Rows from block 3 of the text encoder of a small contrastive audio-text model, named by matrix and row number. Rows with one number belong to one neuron. Each number is 128 + 24 x the weight over its row's rms, rounded and kept within 0 to 255. All counts start at 0. Numbers have three digits each. After the name is the row's rms in percent of the matrix's.
After each neuron's rows are labels from the 100 texts, of 14848, where the neuron reaches its highest value: "tokens" is the input token at the peak. Only what is clearly more common there than usual is listed. The data: short read English sentences (LibriTTS-R).
# fc1: MLP up (text_encoder.blocks.3.mlp.fc1.weight, 1536x384), inputs 0-54
# fc2: MLP down (text_encoder.blocks.3.mlp.fc2.weight, 384x1536, transposed), outputs 0-54

fc1.709 104:125143124145122105164107135144112087135114107157145123120139093109089148128112164129110132093121136074134091116118163136152118107116132133142148090126139154125157139
fc2.709 096:136114152108141129118118153120140130131122131151111096071123112124173088124120142139122120166168072103117118163170105127141133120130103114157126131140093090122148096
tokens: "l"; "t"; "p"; "c"

fc1.567 104:168067130142109151155094115136149139140124101114197165091144096133162121116166124142083128129092131126113120091114093141142065176134164153108148098102133138132181143
fc2.567 096:096121124154117137083092169118151134139116132148121140126162090129121149149155109138130094133147121154108102122131162134123093134147125118132108149159082109179123062
tokens: "l"; "p"; "b"

fc1.509 107:097138106083146101144173133133107140120151131149134150168139131124133127122123131142154099138132173128135139125129086168121151111113157079130151117127099151129100154
fc2.509 102:150135076140152125080116100108193094124115098103167105131121155165156169135100136125123141097153119142136165105124134132127113112126130101113117142117112135140122150
tokens: "l"; "i"; "y"

fc1.386 084:138131105143112132150140099128102085189143135152149125160149171135138141134134133129133149116110112130106106199165101151108167102152127125132130123112169130113074129
fc2.386 134:133119123118124161174130115118119162164115150170124133121151161162118153095166148151151134097114148145166103135109122120089144157144113149150164161177117143092115119
tokens: "i"

fc1.38 093:135136143119126140138149149151133156144120152158157169120147169110133140129144131156105090114097184147126155102113114085112139108145133148112136122120115124100156137
fc2.38 138:119078115078111145161114120140130144134141164173113168162137147131097168119164106128120122125132114159157118163093140149090159160143157139101156122132157147083085114
tokens: "i"

fc1.740 101:170153139120137088142115110137089084102100177150107146173141090100085132094121103091143173113135141075158129143136135108120128146192126122132104131138116169110179124
fc2.740 102:133120113135089126122151109114121127107133149111123154136125123175112141147129105140115128107157124076120126138173094130134135143121142089083129082116173137122093134
tokens: "i"

fc1.506 095:122131136147114137145112132120150116140129180151149161114148150134152155107133155180154134101118141123134134176145092136137147164151148157135143138140128104125167115
fc2.506 098:092092139131146179164100120159093131131141128154109151125167151130092113122161111134120097140183088134093156162096121132122154096147114169149147132166131136116109112
tokens: "i"

fc1.600 086:121134145097112155164143093102126151173144157110137114148121148111148140106187151136160090119120091106152121126091208097087107162111117146089114122173153140119146063
fc2.600 139:165108130093114165150140140101108137132156177179120170144132117142091167103185121157119107122097116132163159139139079110094151120120144151106144133162168152076121128
tokens: "i"

fc1.640 098:128104135108128128155090161139124121100168151148141181122175128163120174078114102136118111091112155123142138121126123120109105134126112165109169113123128140137125123
fc2.640 098:117119112095190131103087083137116165114146098128132113122102136148111137100136140150131130129146124113166119132087127178132142140130144143141122171115123111170141106
tokens: "i"

fc1.586 107:178168149145142120130122128153087180133133110155123139114157160127125129146098149145172179113153087115147189129141149148138131112135142153140155145137115128076123151
fc2.586 097:140087155112131122109102148159130124099121103123134109075149098146124121091125149165137129086123152120141078110110131137094122161114136144119110135112120146126158144
tokens: "m"

fc1.36 097:130119102155149144131119120164112183143168144162145163124147152159123105136080132100133134119119140187133118183158152159110140156151112164132153147146132077135104109
fc2.36 096:161125118113135103144167129063140100148109125109142148130138145137100082089118138124152152112130147144123160153155174157066144103132094110124156113081130076130137087
tokens: "m"; "y"; "o"; "r"

fc1.120 107:094109113153144122127112138073133090105123169153117138158147112120133109102159140155159174140154113132163098141179140134093128134119111128129130118093116095152099090
fc2.120 096:141080174165124147128130126101134156076150079121104128131114094048108115131126092141136132133098134125112137111096120102101092108108163097129113143133147106113121135
tokens: "l"

fc1.49 102:119106127115123128127079120161119141118104162175109129138184146149121139136152140062153123129087148125105107098137116153092106146127123140127087124117176118138149112
fc2.49 095:108071096138139143106126175097155137128104169105082161102146106174146118175106169082141145105186116094098155148100094126123125143097120150148152108074122113143156116
tokens: "l"; "m"

fc1.99 110:132121123165166150120134107144138189148111170134113145143165173125144131143121140153128160125160169107145113138134134125126123144123165185145127092124139099120102140
fc2.99 102:080145152150139156157099116097094126097123186103165201097155139077092138139118106108161150097151112167114145115138105074127156108132147122144103088107137116143136123
tokens: "l"; "r"; "o"

fc1.473 108:164090108080171161162138132144108132148129118113118128123121106154105109125135122129132094111142089125112108107074124093105170118171124076123154179169098159180144131
fc2.473 096:126097142132124118088113132125161143127132127150160149144136131082123111059145129156106160081146159135139145133214141146134156110133134083137132140149111141143141131
tokens: "l"; "s"; "'"

fc1.121 095:125111107148164148134136088146124171141133115100135106097118095114096148078096160101159127108148075124105169152162140138123130156097160130126101096093130144128161134
fc2.121 087:086092085079111113118187171150143125140120105158046123139168091133189111123157147124147105135084092140110125117097155170105128091112119076139116152127125136101158123
tokens: "m"; "<end>"

fc1.618 102:133072108168123135126125141131129103187130163119134167139183197134094144132095118143154075124143121129151128084134119106114077089103103133142110084125106131146136149
fc2.618 094:128118131133134132127122139129170135116138111118158087148122073102116095158137148086143105129136109149158149122100119130134140130126118091154110115096127134137122125
tokens: "m"; "n"

fc1.642 098:142147092152120115128109118151095111108142197115152143119152147148150120143125138141082126129169159112114140162151106157116122137121148168127095114179132094140089137
fc2.642 091:153112107115152172141115117121100150120126089118154181142134104133146157136139162153157130114103140087085111125126147135104118109118138104154113135157147109100151115
tokens: "m"; "n"

fc1.333 090:137114129125122170139103119123122124164168146131085131101160175075113115155118145154108156124097120124145120134120120117107130180153098093128130106168108132150174111
fc2.333 091:138170087160120172138160093134155113134143085090101109134137114129126140129138140126132108133139136118145133103136112134153138138133098088147099137110119147121138125
tokens: "m"; "b"; "l"