config.yaml
encoder_arch: "mobilenet_v2"
model: "contrastive audio-text model"
dataset: "short read English sentences (LibriTTS-R)"
train_examples: 26041
noise_aug: 0.002
n_mels: 80
hop_length: 160
input: "log_mel"
spec_augment: false
win_length: 512
tokenizer: "char"
vocab_size: 32
loss: "sigmoid"
embed_dim: 384
encoder_norm: "batchnorm"
encoder_activation: "silu"
encoder_depths: [3, 3, 3]
encoder_kernel_size: 3
encoder_stem: "single"
encoder_expansion: 3
encoder_widths: [96, 96, 96]
text_encoder_causal: true
text_encoder_width: 384
text_encoder_layers: 6
text_encoder_norm: "rmsnorm"
text_encoder_norm_position: "pre"
text_encoder_activation: "gelu_tanh"
text_encoder_mlp_ratio: 4
text_encoder_head_dim: 32
text_encoder_fused_qkv: true
text_encoder_bias: "qkv"
text_encoder_qk_norm: false
text_encoder_layer_scale_init: 1.0
text_encoder_parallel_block: false
text_encoder_inner_norm: false
text_encoder_drop_path: 0.15
text_encoder_positions: "learned"
init: "torch_default"
residual_init: "scaled_by_depth"
optimizer: "adamw"
lr: 0.00087
beta1: 0.8
beta2: 0.95
eps: 1e-08
gradient_centralization: true
gradient_noise: 0.1
cautious_weight_decay: true
steps: 11700
batch_size: 256
epochs: 115.0
lr_schedule: "poly"
final_lr_fraction: 0
warmup_steps: 580
weight_decay: 0.1
Rows from block 2 of the text encoder, named by matrix and row number. Rows with one number belong to one neuron. Each number is 500 + 25 x the weight over its row's rms, rounded and kept within 0 to 999. All counts start at 0. Numbers have three digits each. After the name is the row's rms in percent of the matrix's.
# fc1: MLP up (text_encoder.blocks.2.mlp.fc1.weight, 1536x384), inputs 288-383
# fc2: MLP down (text_encoder.blocks.2.mlp.fc2.weight, 384x1536, transposed), outputs 288-383
fc1.1049 104:489504486486494506479544485527460523508460520532453496467494464494501496505483534515522528492516556507520514443473507496519500481494508550496497534508475472506500478496505510503548514503503521518539461485552498491507519522489545501504478503509518504512483482537446496512511471518493480448
fc2.1049 097:470534477488494512485520481495508470550472462467501487530512496490489554554500501488534500497448495541500482525491532466531460487466504505531508521530506503500501442496464570520472482507539501489482461527488454518505512500495467492498490524480485467526513528509502474495514509520483480494
fc1.1050 106:471476540506510490530495480520450517555481494538546534452516500515523480505525530493483472479489515464513529522495512482474473484511509509447532489514500487495495510513527464464503479503538502508543506534505453441501468468506506490493477546479527473489489516499513482512494484507512530510
fc2.1050 093:480532492499472530479506499490437549476471495498481513475516477532507518499561479518523517540487487525494529513488485505481490509493552534490491483512490522479505527541496487472516498496489497482521512505496477529528508522545556501488468531494527495492494528518541494520522506479477482519
fc1.1051 098:508484509507519479489461457473528478499519480517484536505450486524507514539517529479525435518479517505467513512562512514511516537509523519448478473491530504476455544481481568526501477498505480481520560496515521451501503520435520536504485525481502514476490500516526510497505461519543513492
fc2.1051 103:536519493510497508538471454512511489490443545501504492520512535432481493458468511479519475477493534494471496486479505544522493508521531500513447463516515490491499534477471459469487459533505495478512467533491538506493530544485519492519506527479531498539561469496466500488484496489495489482
fc1.1052 099:523515487478476499516500502513495493475516486491514510503491508514503526532516537495496496510471467440501463525495535524480494491479456508521514507503511514493491505471516552490494496505491517497509517470488442496499482474499546560481502525490480464526491565463490436474510486527475467536
fc2.1052 099:511481551481479536473503468466465502498508514472508529497477507525523494492518491499501493488490455461493497566540499512504523505495538531455474539508509496479497479483522499459504506483508505479492502493557513535489503547509557472484502493476490539485484504506469488517472474478488467476
fc1.1053 103:507476492524474519515466465472486513512493450436481512494505531548519490509495525495480470506502532492497552487514468476485468520535514528503526470491447499515509539508512496498508478468455540510512533518494489496496512468483479479494476497504509519511541516565516503504480450500500553525
fc2.1053 093:493468450498506499511487505501496466487488497492490494554514518509489492544485485469515497427501506525498464464480507511499524454510488515533496469510501494505457529502496462499491463530529489483526471466509523502545487480473491544485528555476520452478516498481510496491518525489467482488
fc1.1054 098:501497480519489514488484499493423479504508470481530476495447510500550511562491517497462477473460521490491521518538522499498552498504507490450515516471480490501502522475552520485470515494529501505493516480500504471491517483513495529542463472517516463499511480497512537509457476502490481505
fc2.1054 100:525524507501502506490531501481460496499518531548528492439475505458512515489505506461479497496473514500468495486495490523527494503529485458519469566510534451500492473486527499526515467505512533481464473477497532465474552484534501496497528435497443521543492453494495527533501525517516533473
fc1.1055 096:507478464507486541489526489461459473495548515524484513540543480524474546509513520546476484514497494492478525491492508489507486501495493490470473491517538492517462502479448479469553523469489480497544513501497460505483497498516497480472480525497481510479514511503504476497502515492493504485
fc2.1055 119:477516471539517497495496496471489556524514518524499493495497499500489466498539489494468487492508497492505516514533510476452469503513522507474465491489461500495482481536507510475549536487486528544525474465494501522478528487514515500483530477473500501510491497507499523460516447515499506473
fc1.1056 101:488507494495517491521508498464490532509494494494512512493559465542520504525515504542503524466522469482525510560467498502494458535496539541516475441527508480474529479477489480525594502485522532521519515523495523550431454471521481485506491538489493491525455516489484488534490499525509490514
fc2.1056 101:499513551525536542505485504475534507500519482493499475466507491463536505501510453517527485529490509471527522497511454506460482539537519489467462522493552477502484523477520526524483509478497505517513490444489523486503530520510474494491472521508460488425510467488518509508458468478491489535
fc1.1057 102:485530516515522513500512528530454541501462492503494500490525468510517517479524544491480440481519505501492469508502527498530486539502516495439510494506525549506522495419537537482487501481507530496478506505485475514522459521551486494461497481529439519504532522515516505556437477527542498493
fc2.1057 096:533472502526516450496484516526524487497476475547500513477551500517467497517502502514487523538502508521514483439509508530519514501475514483499487492490537510520518513468523465533506517475510461495482534523500515486489511493534474503499506481507533485512476495464481467469547491506520503492
fc1.1058 100:499470489521499533542484471486486515519478478482503490492490472523502494482504481503521492475480485520460499515519479471462510552541503449499522509482529469480519540469526498560496439530512522523534475493519514487445487479498513490503481516468444525461501484521524521508536483499516479473
fc2.1058 096:487509524506524504454487542520488503474509469467479503506509462520496535509468455507524540454488500511505497508519435496489488532543495503472473484463488512481529552510490510486517489522512539499484473492464491470541520516495480475489488491538459504488489504496484502495517487487495526535
fc1.1059 100:458483481530477478502493475487464498521509479483477530472531513477538470476509515521529546510523462468496499501478455481498491471514489563491493532491521497510509511512513532464484509476478480445509498491470518489452493518515485514550511523446469475518495504485488502434483471513548475516
fc2.1059 102:522510470496505459529479444503513445481501452493484503494502468443484444498513506464540437488516511529504525486500492493443546512499503527518515483467491484475536503506535511487483530526520511500504495469514520531509512477470478488523536482520449458537512516490475484538492537504514510515
fc1.1060 107:485523480518524535529500492521469479505501477525529490506516466502541523484495478513437511530524506451475447470542469501506548509486496532480504456510476496501561497494492514479558501500544461505482518472487473517523506532482517496517471515505492495434499541507497506523485506453511539510
fc2.1060 100:504494477535506509516488490510507510509495536491546468511495499505500489497485508510504497511508448473502495503487485484506512446493548500500493493490513528478477474488541484491471490472527459464483453526520497471473519478468507487525427451511494500519518478530543556537493479505538525503