A small contrastive audio-text model, trained from scratch.
Data: 26041 training examples, 115.0 epochs.
Rows from block 3 of the text encoder of a small contrastive audio-text model, named by matrix and row number. Rows with one number belong to one neuron. Each number is 500 + 40 x the weight over its row's rms, rounded and kept within 0 to 999. All counts start at 0. Numbers have three digits each.
After each neuron's rows are labels from the 100 texts, of 14848, where the neuron reaches its highest value: "fires on" is the input token at the peak. Only what is clearly more common there than usual is listed. The data: short read English sentences (LibriTTS-R).
# fc1: MLP up (text_encoder.blocks.3.mlp.fc1.weight, 1536x384), inputs 275-329
# fc2: MLP down (text_encoder.blocks.3.mlp.fc2.weight, 384x1536, transposed), outputs 275-329

fc1.530:517488419504559532543579468555517461511542558539543579504461517439525486456477518561444497491503478461542520516534565495576485532445537472563477475480528500512447524
fc2.530:526500496517455484429480445460497450475502490512468419497461438446516495473542527407539428413500493424568489490501474503535447438475506434489440537472432513491468426
fires on: "l"; "w"

fc1.391:558478511536450449493522446438495472473484499475522468540576505473487515464507524473597472448527449469482481488563466478511503477403495514452484463512519500494447467
fc2.391:563508473495522432468478522465475513548540476520532560568547477566466495530570450539482489442473486467490500428508497444511517452494530501475481483469504563519524520
fires on: " "; "'"

fc1.297:493483459556468498540578445517562499500453452501492479520527476533520500466543512565500458467553498470423554449400518519491470515543516478450534473535494504453509496
fc2.297:519521491512502594565464505490405499530431459520472482500481503524420553506456509501496495504470463437476542558430437455496458564506537493508487514479544491512530488
fires on: "l"

fc1.317:503531546531510439496506478459514532466444471523492515586496511496460499519447541426516493501542468554491497552523494525544471543476552484492476515531459509562461487
fc2.317:477472497491462501473562598526507463462426529520482548550505495471494566479556559545527462533484531505489495419464565534475566527513524487525475535502556527478579464
fires on: "d"; "g"; "b"; "f"

fc1.40:517456473561453472469473456488493496434494515530492543452471530480488401437486526478485565466497503443495448558409492526495457495575510534484520487444487463373564570
fc2.40:507521481541494403519483490421487497531505469534510573496476484495499530397438564485466518567511524444503546496467459537530543464479565550542479476518505526557488491
fires on: "j"; "q"

fc1.285:551408576514464503556466482524503498561421467620533516549539557497559528448510547593497545472435506538501521491510505485470512402455509478455525469496515477530527527
fc2.285:502549567479476430451490504540442505512479512456487465551541507458456503527509521415513454447508512598571465488541506532470460457546487549504509482408471490536532434
fires on: "l"; "s"; "o"; "c"

fc1.659:430483477428525483504504442439494460502516473535454592472499450504533487515587519496442461490487494555455457527484507550533512445487463418525505507563483513471540498
fc2.659:495460442580475445494575582483532483509526529459475544499449534566524463533469525559543525533443506440485468442495565522509500526516445479538522499544486459512498446
fires on: " "; "s"; "c"; "r"

fc1.472:505499513477485442436531480429467493572489493437475501460501510505446419564506455461485545518502486433556475579513484471499450470473503519506433477413447508503472546
fc2.472:499526460488536488564520468443479461519448544450468479511393540502484538468532478495520493462543472445513470443505495531503478569558471529458492501461514434489557511
fires on: "d"; "t"; "m"; "g"

fc1.99:553457511497492488497491546472557532448452522408465524515530489512472478524498446492511472471411487538366513492579454545533496383487552534479552536422506515510510478
fc2.99:470451475552558494506556543492544513537514536568532526522576441450473468516528532550509576560466541494528500473449507519551522483527456483471535520535523496431492455
fires on: "l"; "r"; "o"

fc1.368:538474424532502426546500494460516497516482477411500496604490559577426494476572491405437514510498462475497517528495458441466568481483480442505517534523484567501455477
fc2.368:469486612473445497526504416461431514495536543511517508473451470449488477526472547552583401539433473493467527456538513514565583542462433532453532390494499426498546559
fires on: "j"; "o"; "d"

fc1.447:559479508418458517504444469507539465484513535488444543521501520503488464467443578481496543575492550456482536552497550524546493581474487518486571464533518487486533527
fc2.447:499464453467490465547530439445473414523516453501466483479469533465432447589480490479508540506515536491499505481446522510565428434595517517496471441499468511499466435
fires on: "j"; "a"

fc1.67:457525478445466508526482490468556516579501473465474484518456516473457505513407500415477523520539494516517576574422553558446546483529531489548476512463501576505477521
fc2.67:519527470500506499518533478446468453584498487596498507491557510468481475536506509517498527474482500539504473477526552471505461506467529490476553446545519471423463488
fires on: "j"; "q"

fc1.559:479445490559502502486427456458541479472521526517517480496595500489533530414571514438468540508520436450527568464527460471474520428494417463489556457513533500530456450
fc2.559:453488454539405534584490462445532444543454503551587517515503471492422408531527545516555441558480526455535507521523503529570546481555498477483503561539468457438476488
fires on: "j"; "i"

fc1.180:402417527371485452448451510530472519456463571468552524472472443462560428449489487530536537515491521508474489506529506520497430519438504459484501413471592403460510449
fc2.180:502509487478508602568502502507532512579474408550484513513456544494459479410551483506468488529519527538503448434575483427434497483538507477411434541533505511438487518
fires on: "j"; "l"

fc1.492:513565471421451480479474471516445437583564466429482530520511495476468499467548487536545527551404509525509506466486573461531465458479467506499487563528509470537470484
fc2.492:545481497510497466416507454456501576441553476448483511495534486420479452465478503504557566441494482512547484500565507516456507494451530502433534444483517493533545521
fires on: " "; "t"; "<end>"; "k"

fc1.508:604512483472461509607488578491460519466452523482510498574478436547482445445541474508476556572449424513509520514442463514508539443458465451563557553436531460433543459
fc2.508:551538495427388480477441479521491442508473492528512496490459479460483479490571440596461502498474608486434503560520500496504500472471512443421535470530445500437487464
fires on: "d"; "g"; "u"

fc1.658:521436461529480495528489473487442489452434411530486578485470558470479464515583539512463524512515451498473463494484524508508514453457424422478473492504524483488431487
fc2.658:452432517440498487450434477536489564526518432495520501549447533548579507549544461445572465509531530554505439516502485532472528476537518514557516439499445520505468509
fires on: "j"; "d"

fc1.41:505436456488468559487467444523494411463509433491495505459476440589563478493531555495480509566524531515444461507456428496535470507512478499513455534570467520499494566
fc2.41:534468521459523451493533475510453553415524504488531531562464492506578522541548527499467506490525577468583474450439544475570510437494499540528498538492527505492547540
fires on: " "; "h"; "l"; "r"